{"arch": "transformer", "model": "audio frame classifier", "dataset": "synthesized solo parts of chorales (CocoChorales)", "train_examples": 39062, "gain_aug_db": 6, "time_shift_ms": 100, "n_mels": 80, "hop_length": 160, "input": "log_mel", "spec_augment": true, "win_length": 512, "num_classes": 73, "output_stride": 2, "norm": "layernorm", "norm_position": "res_post", "activation": "gelu", "mlp_ratio": 4, "head_dim": 64, "fused_qkv": true, "bias": "all", "qk_norm": true, "layer_scale_init": 0.01, "parallel_block": false, "inner_norm": false, "subsampling": 2, "layers": 12, "width": 256, "positions": "learned", "init": "lecun_normal", "optimizer": "adamw", "lr": 0.0012, "beta1": 0.9, "beta2": 0.95, "eps": 1e-10, "grad_clip": 1.0, "gradient_centralization": true, "adaptive_grad_clip": 0.05, "steps": 16300, "batch_size": 192, "epochs": 80.1, "lr_schedule": "wsd", "decay_fraction": 0.3, "final_lr_fraction": 0.01, "warmup_steps": 480, "weight_decay": 0.1}
Rows from block 2 of a small audio frame classifier, named by matrix and row number. Rows with one number belong to one neuron. Each number is 128 + 32 x the weight over its row's rms, rounded and kept within 0 to 255. All counts start at 0.
After each neuron's rows are labels from the 100 clips, of 14976, where the neuron reaches its highest value: "responds to" is what is common among them; "loudest" is the band of the loudest frequency at the time of the peak. Only what is clearly more common there than usual is listed. The data: synthesized solo parts of chorales (CocoChorales). In brackets: how many of the 100, against the usual share in percent.
# fc1: MLP up (model.blocks.2.mlp.fc1.weight, 1024x256), inputs 172-255
# fc2: MLP down (model.blocks.2.mlp.fc2.weight, 256x1024, transposed), outputs 172-255

fc1.130 [ 97 114 181 122 135 168 137 169 132 120 164 142 170 104 111  95 160  87  95  85 163 127  60 139  89 138 158 143 171 142 159  67 154 113 146  91 159 140 131 153 132 120 112  83 102  98 128 125  67 165  90  91 127  88 136 104 189 140 111 139 157 169 127 188 188 113 171 102  86  72  56 125 133 126 106 126 156 170 112 126 147 179 147 119]
fc2.130 [137 155 142  35 144  82  88 130 120  97 106  55 159 194 123 115 120 235 151 146 135 101 169 150 135 149 127 140 145 189 173  94  76 146 199 150 125 128 111 157  80 153 188 119  76 152  91 129 170 149 175 100  97 143  84 115 153  82 128 148 106 133 173 138  97 176 131 174 152 152 118  83 123 150 164 103 135 114 134 126 145 137 178 159]
responds to: tuba (91 vs 8.3); note A3 (90 vs 8.7); note G3 (35 vs 6.2); note A#3 (28 vs 10.3)
loudest: 250 to 500 Hz (91 vs 40)

fc1.65 [177 131  88 114  77 106 132 119  85  86  80 156 166 127 108 143 117  89 182 125 113 115 143 139 150 114 100  90 141  71 127 119  67 148 105 121 129 134 125  93 112  78  75 107 148 133  97 135  76 112 174 110 141 175 192 219 104 106 106 106 116 127 102 104  90 148 174 173 127 134 132  83 166 112 126 129 144  67 171 119 144 102 119 133]
fc2.65 [ 91 160 123 186 171 133 116 146 127  87 123  86 155 137 109 186 139 122 109  96 115 109 116 170 150 158 194 129  98 126 154 148  86  56 145 130  92 166  70 152 132 180  67 152  66 200 132 165 153 137 133 120 131 141  92 168 101 136  92 102 191 177 204  96 157 122  94  96 132 123 124 116 144 147 173 134 125 116 211 144 159 140 136 138]
responds to: note B4 (100 vs 9.1); horn (93 vs 7); note C#5 (36 vs 10.1); note A4 (32 vs 8.2)
loudest: 500 to 1000 Hz (68 vs 27.2)

fc1.417 [127 136 117 163  91 150 131  82 133 151  93  64 110  88 116 164 130 127 125 134  43 118 163 125 111  73 183 127 188 137 150 146 154 158 152  85 117 127 155 109  82 119 136 126 162 178 124 105 156 143 139 132 107  86 132 126 110 103 133 148 129 126 165 210 126 126  67 121  97 118 115 161  99 118  74  58 165 150 134 115 153 204 171 109]
fc2.417 [154 100  92  92  92 183 147 166 141 139  85 125  92 114 146 121 151 121 101 129 169 131  74  97 105 123 102 175 107 181  87 150 124 108 108  95 146 151 105 119 154 110 181 151  59 117  93 115 141 105 128  87 146  92 184 144  81 179 138 107 127 147 157 159 109 134 181  96 100  96  96 118 151 160 122 153 103 128  81  76  80  88  98 104]
responds to: note E4 (59 vs 8.8); tuba (52 vs 8.3); horn (46 vs 7); note F4 (26 vs 9.1)
loudest: 250 to 500 Hz (93 vs 40)

fc1.499 [171  93  96 131 109  61 133  51 154 127  77 160  82 143 116 209 136 178 153 181 133 130 111 152 101 150 130 165 135 160 160 119  81  65 163 135  76 158 106 135 168 134  76  84  80 144 115 108 100 111 105 136 108 137 178 175 164 174 138 169 155 152 152 144  96 153 109 112 141 136 143  78 138 147 127 169  63 109  79  90 104  86 109 137]
fc2.499 [135 178 158 127 145 163 136 188  73 112 147  99 125 135 177 145 141 166 113  90 105 141 114 128 124 120 174  71 145 105 114 161 141  83  75 163 156 135 104  74 157 158  97 151 158 158 101 140 174  98 142 117 105 145 155 142 139 158 156 118 126 113  46  68 183  97  79  86  98 123  95 176 175 149 125 129 154 212 159 109 113 157 127 104]
responds to: note D4 (100 vs 12.3); trombone (90 vs 7.2); note E4 (50 vs 8.8); note C#4 (36 vs 11.6)
loudest: 500 to 1000 Hz (98 vs 27.2)

fc1.378 [161 187 106 126  78 123 125 129 152 104 124  99 142 132 104 127 174 174 190 153 134 174 136 126  92 167 158 121  99 148 173 182 136  96 181 132 120  54 156 137 134 139 174  96  81 161 117  93  86 149 149 107 117 151  98 137 124 150 127 168 109 127  98 135 136 148 138 129 110 130 142 103  93 102 129  82 152  94 100 161  87 122  99 164]
fc2.378 [140 112 148 119 113 128  84 147 147 125 100 113  76 126  40 148 140 104 147 107 101 167 130 121 135  93 132 153 117 139 113 171 142 127 161  56  25 137 116 133 142 147 148 105  76 140 131 120 108 154 132 107 159 128  92 149 106 152  79  27 136 108 134 146 128 131 128 124 119 138 132 130 124 132 137 118 122 113 111 137  77 126 111  91]
responds to: note D4 (76 vs 12.3); viola (57 vs 8.6)
loudest: 250 to 500 Hz (91 vs 40)

fc1.562 [155 158 129 143  68 148 145 210 143 117 121 103 119 129 128 207 114 165  97 152 153 160 100 175 158 151 122  87 164 155 125 126 171 104 168 110  86 191 156 148 108 149 159  87  85 161 110 136 138 149 132  62 102 140 129 144 156 148 137 129 108 128  85 124  95 110 181 151 170 118 104 140 113 108 126 172  70  55 100 110 121 160 119 110]
fc2.562 [144 131  92 136 149 135  73 125 176 126  87 155 106 138  94 177 106 148 149 160 128 122  70 130 141 141 127  91 122 124 141 119  68 104 125  94  86 187  63 105 129 155  80  94  95 114 127 125 123 132  84  75 104 111  80 172 117 101  80  98 134 145 146 128 137 134 123 133 119 146 109 142 121 160 170 174 106 124 197  74 159 110 106 143]
responds to: horn (82 vs 7); note A#4 (49 vs 10.6); note A4 (39 vs 8.2); note G#4 (32 vs 9.4)
loudest: 250 to 500 Hz (92 vs 40)

fc1.715 [142  69 116 115  87 145 117 158 146 153 148 191 160 129 128 223 186  94 122 126 158 149 111 115 115 147 177 113 138 161 120 140 167  97 139 131 144 202 172 165 135 146 152  77 135 152 107 135 101 148 145 124 102  91 113 101 141 160 144 106 166 132 121 108  84 133 152  76 117  73 119 185 130  99 127 179 120 153 157 130 112 153  74  87]
fc2.715 [145 147 116  85 157  78  93 111 154 103  90 115  94 228  57 178 149 135 169 136 116 151 116 181 129 145  81 136 174 137 125  96 126 106 132 101  82 131 123 135  92 141 111  99  43 139  74 107 112 148 139  82 123 158 107 169 139 108  82  97  93 102 107 116 129 202 141 118 126 106  87  98 144 149 161 123 129  66 139 122  56 167 128 128]
responds to: tuba (100 vs 8.3); note A#3 (73 vs 10.3); note A3 (37 vs 8.7); note C4 (29 vs 10.6)
loudest: 250 to 500 Hz (76 vs 40)

fc1.98 [158 133 167 129 122 150 118  77 166  63  78  81 168 173 139 136 138 157 119 123 128 139 153 167 113 215 108 153 150 191 131 179  64 152 138 143  86  84  89 121 142 153 112 131 161 133 177 174 139 147 165  98 142 148 109 147 147 145  61 126 132 130  91 101 136 160 142 195 142  95 220  94 118  92 108 113 139  67 162 133  48 116 112 179]
fc2.98 [106 115 100 156 146 120 140 143 131 114 118 133 147 196 133 187 149 164  95 151 113  93 107 154 140  94 114  91 134 134 140 124 153  49  76 110 150 125  97 204 130  97 134 126 108 113 118 145 127 111  83  98 129 108 138 114  94 123 164 133 125 103 172  90  71  86  85  76 144 123  62 109 127 131 171  98  79  45 116 168 101 155 133 130]
responds to: note D4 (80 vs 12.3); note C#4 (34 vs 11.6); note E4 (33 vs 8.8); clarinet (30 vs 8.9)
loudest: 250 to 500 Hz (78 vs 40)

fc1.115 [165 105 128  96 155 108 133 135 167 174  86 112 203 116 110 176 134 149 117 119 114 151 142  88 126 100 180 172 136 167 137 128  35  44 156 151  95 126  67 120 117 126 142 117  85 165 112 162 128 134 155 136  92 169 150 156 132 158  97 172 104  92 181 150 124 142  51 113 126  84 155  93 124 153 134 142 147 105 149 181 110  96 114 151]
fc2.115 [ 86 176 128  91 126 170 147 181  81 165 153 155 138 123 177 104  68 155 107 121  99 133 134  89 101 114 143 120 162 103  87 171 108  83  95 157 122  84  88 155 165 121 102 190 111 122 122 142 135 103 152 122  83 103 111 149 155 168 151 106 127 114 104 171 158  55 111 107 165 115 157 140 167 111  81 127 127 115 131 120 137  44 119  99]
responds to: note C5 (93 vs 9.9); horn (92 vs 7); note A#4 (43 vs 10.6); note C#5 (33 vs 10.1)
loudest: 500 to 1000 Hz (94 vs 27.2)

fc1.555 [144 138 122 178 141  96 115 186 140 133 108 130  81  65 118 118 139 175 159 111  85 133 129 108  47 101  99 125 132  90 112  85 137 213 124  91  90 149 158  56 120 111 114 136 111 157 122 116  85 138 138 116 119 138 124 134 129 140 108 157 102 112  57 115 143 135 114 113  65 118  23 138 123 149 111  62 227 141 109 134  94 131  90 128]
fc2.555 [160 145 119 115 161 128 143 102 142 141 150 111 132 124 106 140 128 109  85 148 154  97 185 111 152 149 111 123 184 100  96 153 141   0 132 130 114  89 114 158 124 121 156 137 157 108 136 124 137 149 115 181 138 124 126  94 128 125 136 120 116 107 154 109 128 131 163 125 143 127 155 143 153 108 129 164   0 131 133 114 108 142 160 132]
responds to: horn (36 vs 7); note F4 (33 vs 9.1); note C#5 (31 vs 10.1); trombone (25 vs 7.2)
loudest: 500 to 1000 Hz (60 vs 27.2)

fc1.255 [140 158 124 157 122 118 123 131  44 203 147 118 177  78  85 153 144 154 156 128 133 118  88 112 129 133 166 134 120 119 121 144 172 120 149 119 176 204 200 161  89 160 152 129 138 123 158 114  91 107 105 131 111 153 122 133 130 138 142 131 162 131 162 115  98 106 128  83 133  83  79 159 164 130 172  99 139 168 130 137 155 191 117 101]
fc2.255 [131 121 121  69 142  71 106 140 143 121  75 124 107 157  63 134 171 118 171 111 139 117 140 192  93 137  99 174 162 169 158  69 110  68 131 117  87  72  93 165  88 135 148 117  65 145  85 111 131 189 200  96 139 127  95 114 149 119  98 117  88 150 125 127 155 227 141 155 117 116 110 102 131 137 191 128 129 100 141 113 106 141 160 143]
responds to: tuba (100 vs 8.3); note E3 (70 vs 2.9); note D#3 (33 vs 2.4); note G#3 (31 vs 7.8)
loudest: 250 to 500 Hz (81 vs 40)

fc1.677 [153 182 143 131  86  87 186 167  83 157 161 127  80 136 102 146 101 138 210 120 155 154 107 149 164 133 117 113 104 110 133 114 168 115  99 162 121 166  95 170 162 172  82 103 137 101 159 119  98 126 161 147 135 114 110  86 122 108  73 148  71 123 162 151 173 129 153 137 129 102 194 156 115 131 136 148 116  63 115  47  71 174 125 188]
fc2.677 [147 108 150  57 100 108  89  81 119 147  95 118 128 167  80 185 133 145 140 109  84 196 127 150 135 132  87 138  65 185 131 117 123 132  80  99  64 141 152 176 105  89 118 136  72  81 172 118 133 129 174 112 125 146  98 134  86 127 105  95 158 119 105 109 138 112 124  93 125 109 134 130 118 106 108 119 107  61 102 145 133 138  71 100]
responds to: note D4 (97 vs 12.3); trombone (92 vs 7.2); note E4 (60 vs 8.8); note C#4 (31 vs 11.6)
loudest: 500 to 1000 Hz (80 vs 27.2)

fc1.447 [115 150 126 131  88  97  88 115 143  90 162 186  96 150 169 151 123 152 124 172 166  88 139 110 146 180 160 150 124 131 117 180 183 139 106  71 126 203 148 135 129 133 142  68 155 109  98 160 119  92  71 146 101 126  95 143 125 115  95 101 111  95 155 205 143 102 157 115 123 202 121 148 123  84  99 122 146 150 108 173 172 240 120 158]
fc2.447 [183 107 149 130 119 125  92 148 147 134 132 121  91 165 105 170 171 121 170 155 133  84 142 101 172  70 127 173 150 130  91 118 105 135  77  70 103  63  90 151 151 120 177 126 116 107  78  89 152 150 128  65  85 160 126 132 133 126 119  94 143  89 117  95 166 134 110  98 131 108  95 156 140 120 147 123  66 147 123 156 165 135  92 110]
responds to: tuba (86 vs 8.3); note G3 (39 vs 6.2); note F#3 (34 vs 4.8); note G#3 (29 vs 7.8)
loudest: 250 to 500 Hz (72 vs 40)

fc1.728 [143 163 126 163 158 124 161  60 165 127  84  89 165 158 178  82 147 136 102 147 133 145 191 174 130 158  64  52 100 114 145 145 113  62 151 105  59  67  93  89 176 139 109 127 121 120 113 108 110 120 118 135 117 185 136 142 136 137 195 139 112 162  76 161 148 144 137 139 115 114 161  81  84 133 122 138 118 136 140 110  35 146 170 127]
fc2.728 [137 189 145  71 127 109 103 151 135 145 126 115 125 129 102 171  92 155  95 172 134  87  58 129 129 146 107 137 125 207 194 123 154 189 125 151 104 168  96 170 110 140 135 158 178  80 169 123 108 144  87 111 165 160  93 117 149 136 132 100 145 109 146 130 131 109 137 138 119 166 123 130 118 136 129  69 148 141 130 132 139 144  83 151]
responds to: note D4 (68 vs 12.3); clarinet (58 vs 8.9); viola (29 vs 8.6); note E4 (28 vs 8.8)
loudest: 250 to 500 Hz (81 vs 40)

fc1.685 [121 120  96 147 118  95 125 103 131 137 143  95 113  63 153 155 161 121 134 185 157 161 131 161  79 165 139  72 171  91 185 156  78  75 160 143  76 148 166  78 151 142 167 133  82 185 103 113 174 146 125 132 155 159 111 172  89 165 133 138  84 122 125 124  83 159 141 153 142 123 113 105 128 126 133 121 157 106 118 144 116 106 122 152]
fc2.685 [103 122 117 150 144 125  97 137 122 166  84  94  93 164  82 116 127  91 164 103 126 129 109 160 141  70 105 131 152 151 115 149 140  89 142  34  90 133 129 149 136 132 103  83  94 173 103 126 120 141 192 147 166 137 107 115  71 172  83  77 106 101 132 135 122 171 110 122 127 108 140  93 148 122 149  77 127 117 118 110  95 147  90 103]
responds to: violin (77 vs 13.9); note A#5 (61 vs 1.5); note B4 (38 vs 9.1); note G#5 (32 vs 4.1)
loudest: 500 to 1000 Hz (60 vs 27.2)

fc1.257 [173  92 102 167  55  98 153 140 132 116 111 138 135 120 161 142 134  29 166  72 163 132 129 109 118 162 152 112 117 149 137 167  64 149 124 148 163 145 115 178 154 131 125 116 128 128  60 111 125 115 145 156 174 159  93 164 131 168 195 103 152 134 138 103 132 102  80 125 152 125 117 172 133  77 169 144 164 160 133 106  61 113  86 120]
fc2.257 [ 63 182 107 182 114 115 126 103 165  48 118 145 124 131 112 111 143 111  83 139 119 109 185 149 119  99 178 121 157 122 132 117 133 108 144 135 155 242  78 196 108  77  79 139 182 179 145 174 119 124  69 169 147 189 134 139 125 182 132 147 163 106 158 102  94 142 125 100 142 135 109 123  82 146 185 148 131 135 131 128 114 162 140 134]
responds to: note B4 (99 vs 9.1); horn (91 vs 7); note A#4 (33 vs 10.6); note C#5 (28 vs 10.1)
loudest: 500 to 1000 Hz (56 vs 27.2)

fc1.735 [194 128 103 135 141 130 119 143 183  50 121 145 117 102 154 116 131 115 129 145 113 182  44 104 107 124 149 184 108 164 131 160 104  91 149 153  84  83 151  87 162 131  93 149 101 159 100 117 153 107 149 138 112 189 149 111 133 131  80 143 117 127 109 135 102 182  70 115  93 186  47  74 151 120 117  69 138 190 175 143 132 124 134 145]
fc2.735 [141 104  88  81 167 156 149 187 116 167 112 111 112 106 167  72 104 157  86  91  92 102 153  96  78 102 106 113 118 154  63 111 139 201  79 150 170 126 119 177 138  46 145 125 102  65 164 133 139 113 165 155 107 132 157 120  72 154  87 161 126 118 161  57 154 120 159 121 129  76 114  94 126 122 111 125  82 115  75  98 102 139  47  93]
responds to: note B4 (93 vs 9.1); violin (89 vs 13.9); note C#5 (29 vs 10.1); note A4 (27 vs 8.2)
loudest: 500 to 1000 Hz (71 vs 27.2)

fc1.686 [133  81  88 110 124 111 155 146  99 110  98 185 118 158 147  88 105 127 134 124  86 113 143 120  84 165 139 120 130 150 133 145 132  81 128 141  68 103 127 120 211  99  63 142  92 135 103  83 173 111  70 109 142 198 187  92 149 154 163  88 141 137 130 105  94 155 147 112 147  93 158  55 130 168 112 196 141 139  95 175 106  85 106 125]
fc2.686 [179 148 155 117 109  73  83 166 103 133 118 117 126 105  58  91 158 104 125 161 123 146 100 103 177 116 127 184 132 161 146 130 169  85 154  67  64 159 115 103 106 137 150 133  64 179 126 142 108 171 131  81 119 145  71 137 112 210  98  60 146 127  80 177 166 157 146  94 124 161  89 117 151 140 162  98 150 165 102 161 131 140  86 151]
responds to: note B4 (96 vs 9.1); violin (43 vs 13.9); note A4 (32 vs 8.2); oboe (30 vs 7.3)
loudest: 1000 to 2000 Hz (30 vs 12.6)

fc1.383 [118 132 145 104 158  90  80 143 140 138 118 108 128 162  95 136 163 149 191 180 164 148 145 119 105 120  73 125 132 112 139 197  99  76 182 173  97  87  70 219 145 136  94 121 100 119 123 117 173 152 137 128 102 147  67  99 105 150  90 105 138  93 121 143 125 209 103 142 202 124 122 165 131 120 130 104  25 166 172 146 121 205 128  99]
fc2.383 [111 125 132 162 135 148  69 174 162 138 128  83 114 151 106 123 139 113 136 105 131 149 141 139 142 108 130 122  99 109 135 173 128 166 146  88  61 141 127 121 146 183 124  75  70 137 109 130 113 163 151 132 143 116  78 125 102 136  96  45 117 103 143 145 110 141 146 155 133 143 101  88 143 126 144 146 179 114 149 100  97 159 107 149]
responds to: tuba (71 vs 8.3); horn (29 vs 7); note A3 (26 vs 8.7); note G3 (25 vs 6.2)
loudest: 250 to 500 Hz (78 vs 40)

fc1.231 [162 151 142 134 104 119 158 116 118 167  57  95 133 132 122 189 193 105 179 140  83 221 114 177 121 173 106 131 134 156 104 173 113  82 184 104 161 101 125 132 124 138  73 145 101 180 107  84 130 152 177  79 138 136 123 182 133 166 122 147 147 125 133 122 113 169 139 167 151  87 176 168 156 111 144 133 105 167 143 159  91  89  81 101]
fc2.231 [123 104 150 153 155 132 100 135 121  96 114 147 178 132  67 107 127 179 173 153 125 161 125 133 191 131  52 132 113 181 161 146 135 150 123 110  67 119 161 133 166 146 119 106 117  77 123  96  98 157 184 132 167 117 111  86 140 143 127  55 154 149 132 169 131 151 211 140 141 145 108  98 105 138  79 117 138 118 144  73 150 133 146 119]
responds to: note C5 (60 vs 9.9); trumpet (45 vs 8.4)
loudest: 1000 to 2000 Hz (49 vs 12.6)

fc1.336 [164 122 157 146 144 156 117 117 100 122 171  56 107  57 100 167 140 128 114 118 160 176  84 142  65 133 109  94 131 108 166 119 121 113 190 112 142 150 171 126 142 161 143  42  78 160 131 115 111 134 119 115 151 119 150 134 118 163  83 142 109 138  75 162 129 183 182 128 115 103 113  81 120 122 123 117  90 115 155 127 107 151 177 112]
fc2.336 [135 125 134 136 127 125  78 127 144 138  98 116  79 136  41 152 134 119 179 105  99 173 149 130 156 101 134 136 125 118 118 176 125 107 154  52  31 140 135 126 152 147 124 113  80 137 128 120 118 153 145 123 149 140  96 146  90 156  83  34 126 119 134 134 124 141 133 114 121 133 132 122 112 121 141 125 119 113 117 141  88 129 105  92]
responds to: note C5 (97 vs 9.9); violin (75 vs 13.9); note A#4 (41 vs 10.6); note D5 (29 vs 8.2)
loudest: 500 to 1000 Hz (84 vs 27.2)

fc1.453 [117 147 159 117 129 144 125  62 172  75  54 146 165 125 111 171 144 140 122  92  85 130 149 129 116 163 152 156 150 147 103 180  54  96 150 154  99 110 122  76 161 131 137 121 126 126 105 126 126 144 178 156  96 118 184 141 163 102 115 174  88  86 110 133 120 114 128 134 145  91 183  38 146 183 128 169  67 132 133 151  58 112 120 149]
fc2.453 [ 75 194 137 143 164 131 139 200  77  91 171  96 104 111 116 131 105 183 111 118  90 128 108 146 136 114 130 113 177  87 159 118 216  75 115 175 156 165 111 157 109 116 100 121 117 140 105 129 132 102 140 143  78 130 130  88 130 176 115 141 115  91 147 137 102 108  90 102  98 147 139 119 194 135  56 112 166 152 164 151 133  92 135 122]
responds to: note C5 (63 vs 9.9); note A#4 (60 vs 10.6); violin (59 vs 13.9); oboe (26 vs 7.3)
loudest: 500 to 1000 Hz (62 vs 27.2)

fc1.591 [125 153  75 159 116 125 168 110 151  86 132  98 138 139  97 151 110 116 118 169 134 119 180 159 134 150 132  60 154 123 107 135 106 116 133 115 122 121 121  54 166 131 143  85 110 149 139 167 104 109 141 145 111 142 140 174 133 124 158 154 135 142 135 196 145 129 118 135 129 135 126 137  93 123  85  81  95 118 110  80  30 134 168 159]
fc2.591 [191 113 160 120  71 140 159 131 108 153 100 130 119 143 152 185 121  97  23 125 100 170  81 118 118 110 129 139 100 166 105 133 137 101 157 139 155 186 125  87 140  86 139 116 116 166  83 110  85  46  62  52 118 111 117 207 111 118 178 131 140  84 129 144 132  76  75 111 162 116 105 108 147  85 152 110 123 102 119 176 116 135 133 130]
responds to: horn (45 vs 7); note F#4 (44 vs 8.8); note F4 (44 vs 9.1); clarinet (38 vs 8.9)
loudest: 250 to 500 Hz (97 vs 40)

fc1.340 [124 162 108 175 110 218 147  67  77 181 139  99 162 110 140 189 110 152 125 130 116 134 137 148 149 104 118 120 223  67 164 104 175  40 166  88 169 179 221 122  94 145 131 124 134 169 102 123 132 156 151 115 142 140 125  85 138 142 160 132 146 119 133 138 118 115 164 120 154  81 100 126 112  80 114 164 116 149 112 143 184 188 137  83]
fc2.340 [176  98  96 137 142  86 101  97 170 116 108 175 100 178  65 144 161 157 151 163 176 138 148 110 109 126  96 211 133 169 153  84 123 103 171  75  97  82 100 175  76 152 161 118  57 115  81 123 130 180 140  96 134 101  95 154 140 150 105 130 126 163 164 130 125 174 117 115 165 118  86 132 112 142 199 120  64  80 152 142 111 112 118 136]
responds to: horn (98 vs 7); note C5 (60 vs 9.9); note A#4 (37 vs 10.6); note B4 (30 vs 9.1)
loudest: 500 to 1000 Hz (61 vs 27.2)

fc1.707 [144 149  46 119 108 131  64 125  98 140 124 162 128  88 105 126 126 116 159 141  91 139 144 128 119  81 157 155 104 152 103 118  70 129  65 142  69 134 126 179 134 120 174 125 104 148 192 131 120 101  93 119 136 172 147  70  80 131  84 119 189 136  68 134 143 157 114 108 148 103  88 143 105 160 128  61 111 136  82 146 161 112  92 135]
fc2.707 [159 154 151 127 173 124  89 170 101 159 135 128 154  56 101 131 143 146  86 144 144 178  90 124 128 139 139 140  55 170 142 176 105 142  82 136 116 121 161 162 154 153 170 122  69 104 207 103 170 118 116 133 139  67 121  86 108 197 138  87 154 123 118 139 143  99  97 150 154 150 168 113 109 138 126 140 110 142 150 154 113  39  76 125]
responds to: violin (86 vs 13.9); note C#5 (84 vs 10.1); note C5 (27 vs 9.9); note D#5 (25 vs 9.1)
loudest: 500 to 1000 Hz (65 vs 27.2)

fc1.289 [132 141  75 108 119 127 178 179  82 140 142  28 198 165 143 171 181 153  28 112 118 178 123 145 105 156 138  98 134 164 153 136 106 140 138 136  99 128 130 124 129 141 131 119 107 182 136 129 134 132 112 126  94 115  70  88 112 148 102 106 146 154  97 121 102 132 113 116  91  83 153 110 143  70 110 132 150 134 138 167 134 126 125 106]
fc2.289 [145 138 122 148 104 153 127 100 169 114 138 130 108 130  74 176 130 140 185 140 137 162 141 124 168 145 131 135 151 127 134 200 146 114 199  95  67 150 147 163 175 199 126 116 115 136 157 126 105 146 160 127 160 135 139 114 133 127 103  43 121 137 138 159 122 153 126 111 133 161 145 130 128 178 124  99 120 129 148 151 112 137 121 130]
responds to: note C5 (98 vs 9.9); oboe (73 vs 7.3); note A#4 (39 vs 10.6); note C#5 (30 vs 10.1)
loudest: 1000 to 2000 Hz (65 vs 12.6)

fc1.635 [ 70  92 164 166 176 181  76 131 116 133  49 116 154 110 187 113 184 132 140 117 107 156 117 153 152 159 166  92 149  88 169 139 110 129 133 175  98  51 102  37 202 143 132 113 157 168 143 138  94 129 141 149  88 119 160 159 179 153 166  89 188 142  67 125  91 127 122 106 178 129 166 128 122 100 132 150  96  92 171 144 117 145 167 122]
fc2.635 [ 79 166 118 143 150  98 132 104  69 132 120 119 157 140 183 115 167 132 119 128  91 178 153 113 123 117 130 125 143  95 142  78 119  97 125 191 203 126 115 116  86  59 103 147 153 170  91 115 146 136 140 121 104 153 132 119 138 158 144 217 136 105 161 119 125 135  96 137 128 164 176 121 103 118 137 124 182 100 130 155 164 129 155 124]
responds to: note E4 (83 vs 8.8); viola (66 vs 8.6)
loudest: 250 to 500 Hz (98 vs 40)

fc1.585 [121 174  59 148 139 142 139 132 110 158 121  94 123 197  57 166 148 123 146 148 139  93 133 154 108 126 173  99 126 107 159 145 156 118 159 128 121 150 167 138 166 132 159 110 166 136 177  89 101 133 109 165 156  75 104 130 126 127 172  97 115  60 184 134  89 115 100  97 126 133  91 171 126 154 122  68  90 188 137 147 169 204 149 130]
fc2.585 [137  98 171  94 117  98  91 122 156  86 159 129 133 129  68 154 146  94  98 161 152 135  88 146 157 120  99 165 151 165 163 115 122 120 125  60  91  56 123 137  93 169 137 128 115 142 150 156 167 169  99 107 160 166  85 106 147 129  80 115 125 170 102 123 150 146 158 111  90 145 100 138 135 129 128 129 161 188 115 113 142 168 116 152]
responds to: horn (89 vs 7); note F#4 (88 vs 8.8); note G#4 (29 vs 9.4)
loudest: 250 to 500 Hz (90 vs 40)

fc1.448 [111 147  90 126 187 138  90 123 120  65 190 132 168 114 119 125 135  76 128 103  80 162 156 151 132 155 117  80 100 102 143 115 120 128 154  93 120 114 190 103 134 153 103 109 121 205 157 134 138 148 102 171 180 144 166 118  98 124 193 146 150 100 140 165 103 168 149 161 114 175 122 113 115 146 136 151 132 139  99 148 133 192 142 108]
fc2.448 [167 146 165  97 113 155 123 110 147  89 128  72 117 102 102 130 154 124  49 131 157 208 100 131 127 170 107 187 102 135 116 162 135 176 132 127  85 156 174 164 149 181 191 133 120 126 134 156 166 148 171  95 167 152 136 126 125 176 117  98 121 178 144 171 130 129  85 140  94 118 113 155 125 180 104  79 116 123 154 108 120 149  95 141]
responds to: note B4 (88 vs 9.1); violin (74 vs 13.9); note F#4 (28 vs 8.8); note A#4 (27 vs 10.6)
loudest: 500 to 1000 Hz (65 vs 27.2)

fc1.346 [140 170  83 169  41  92 134 104 145  48  96 143  84 138 128 157 178 160 118 119 128 198 182 138 140 118  95 142 138 174 140 113 180 160 178  89 136 220 173 138 167  98  99 107 132 169 115  53  80 125 138 108 175 125  79 129 162 137 177 191 107 157 103 164 127 137 148 118  82 125 112 163 192 135 148 130 135 174 115 110  92 203  88 117]
fc2.346 [109  78 112 184 134  96 118 185 173 152 100 155 172 175  74 152 168 112  75 134 169 102  68 173 150 131  95 174  86 126 153 107 130  87  69 111 106  84 172 106  83 144 106  79 144 153 162 151 155 133 138 126 140 155 107 134  94 164 140 124 100 181 111 100 108 122 120 144  79 119  94 102 147 152 125 114 147 110 135  68 127 165 136 148]
responds to: horn (48 vs 7); tuba (46 vs 8.3); note A#4 (30 vs 10.6); note D#4 (27 vs 11.1)
loudest: 250 to 500 Hz (94 vs 40)

fc1.533 [112 153 123 126 134 145 152  49 137 148 160 169 113 127  56 236 126 105 167 137 110 143  79 172 129 134 165 148 189 179 162 105 150   3 185 139 175 131 155 115 158 141  78 145 110 133  99 155 118 147 186 137 111 114 124 194  93 161  66 113 130  96 197 118 120 119 145 130 160  69  47 149 135 130 119 106  78 147 133 107 122 177 166 124]
fc2.533 [162 138 122  84 111 138 100  92 103 100 120 149 140 164 154 108 175 149 187 154 100 221 106 170 171 137 117 100 132 119 131 130 164 153 169 118 145  75 161 180 126 145 125 150  71  93 110 113 162 137 104 106 141 155  66 173 140 140 175 141  90 126  60 160  97 186 100 153 108 128 104 164 133  68 135 131 129 132 150 111 153 245 149 163]
responds to: horn (42 vs 7); trombone (31 vs 7.2); note A4 (27 vs 8.2); note F#4 (27 vs 8.8)
loudest: 250 to 500 Hz (77 vs 40)

fc1.64 [130 163 125  82  91 110 156 119 133 120 113 182 144  60 125 124 106 123  80 166 151 144  69 107 106 127 191 114 143 118 148 139 146  24 174 168 163 144  91  24 136 150 131 165  96 160 104 102 115 105  30 101 117 114 170 164 173 123 162 131  91 107 165 176 117 120 155 130 116  89 126 116 137 139  92 137 166 162 140 108  83 116 149  91]
fc2.64 [149 121 184 106 183  38  89 158 105 143 176 150  98  70  67 126 143 163 108 171 127 123 187 117 171 133 119 136 115 157 172  55 116  90 114 109  97 127 133 118  51 104 132 127 117  90 127 154 138 158 142 117  75 116  63 105 129 172 163 120 195 155 139 177 207 137 122 131 142 140 133 127  91  92 102 166  90 119 112 147 186 129 160 145]
responds to: note B4 (91 vs 9.1); horn (52 vs 7); note A4 (28 vs 8.2)
loudest: 250 to 500 Hz (69 vs 40)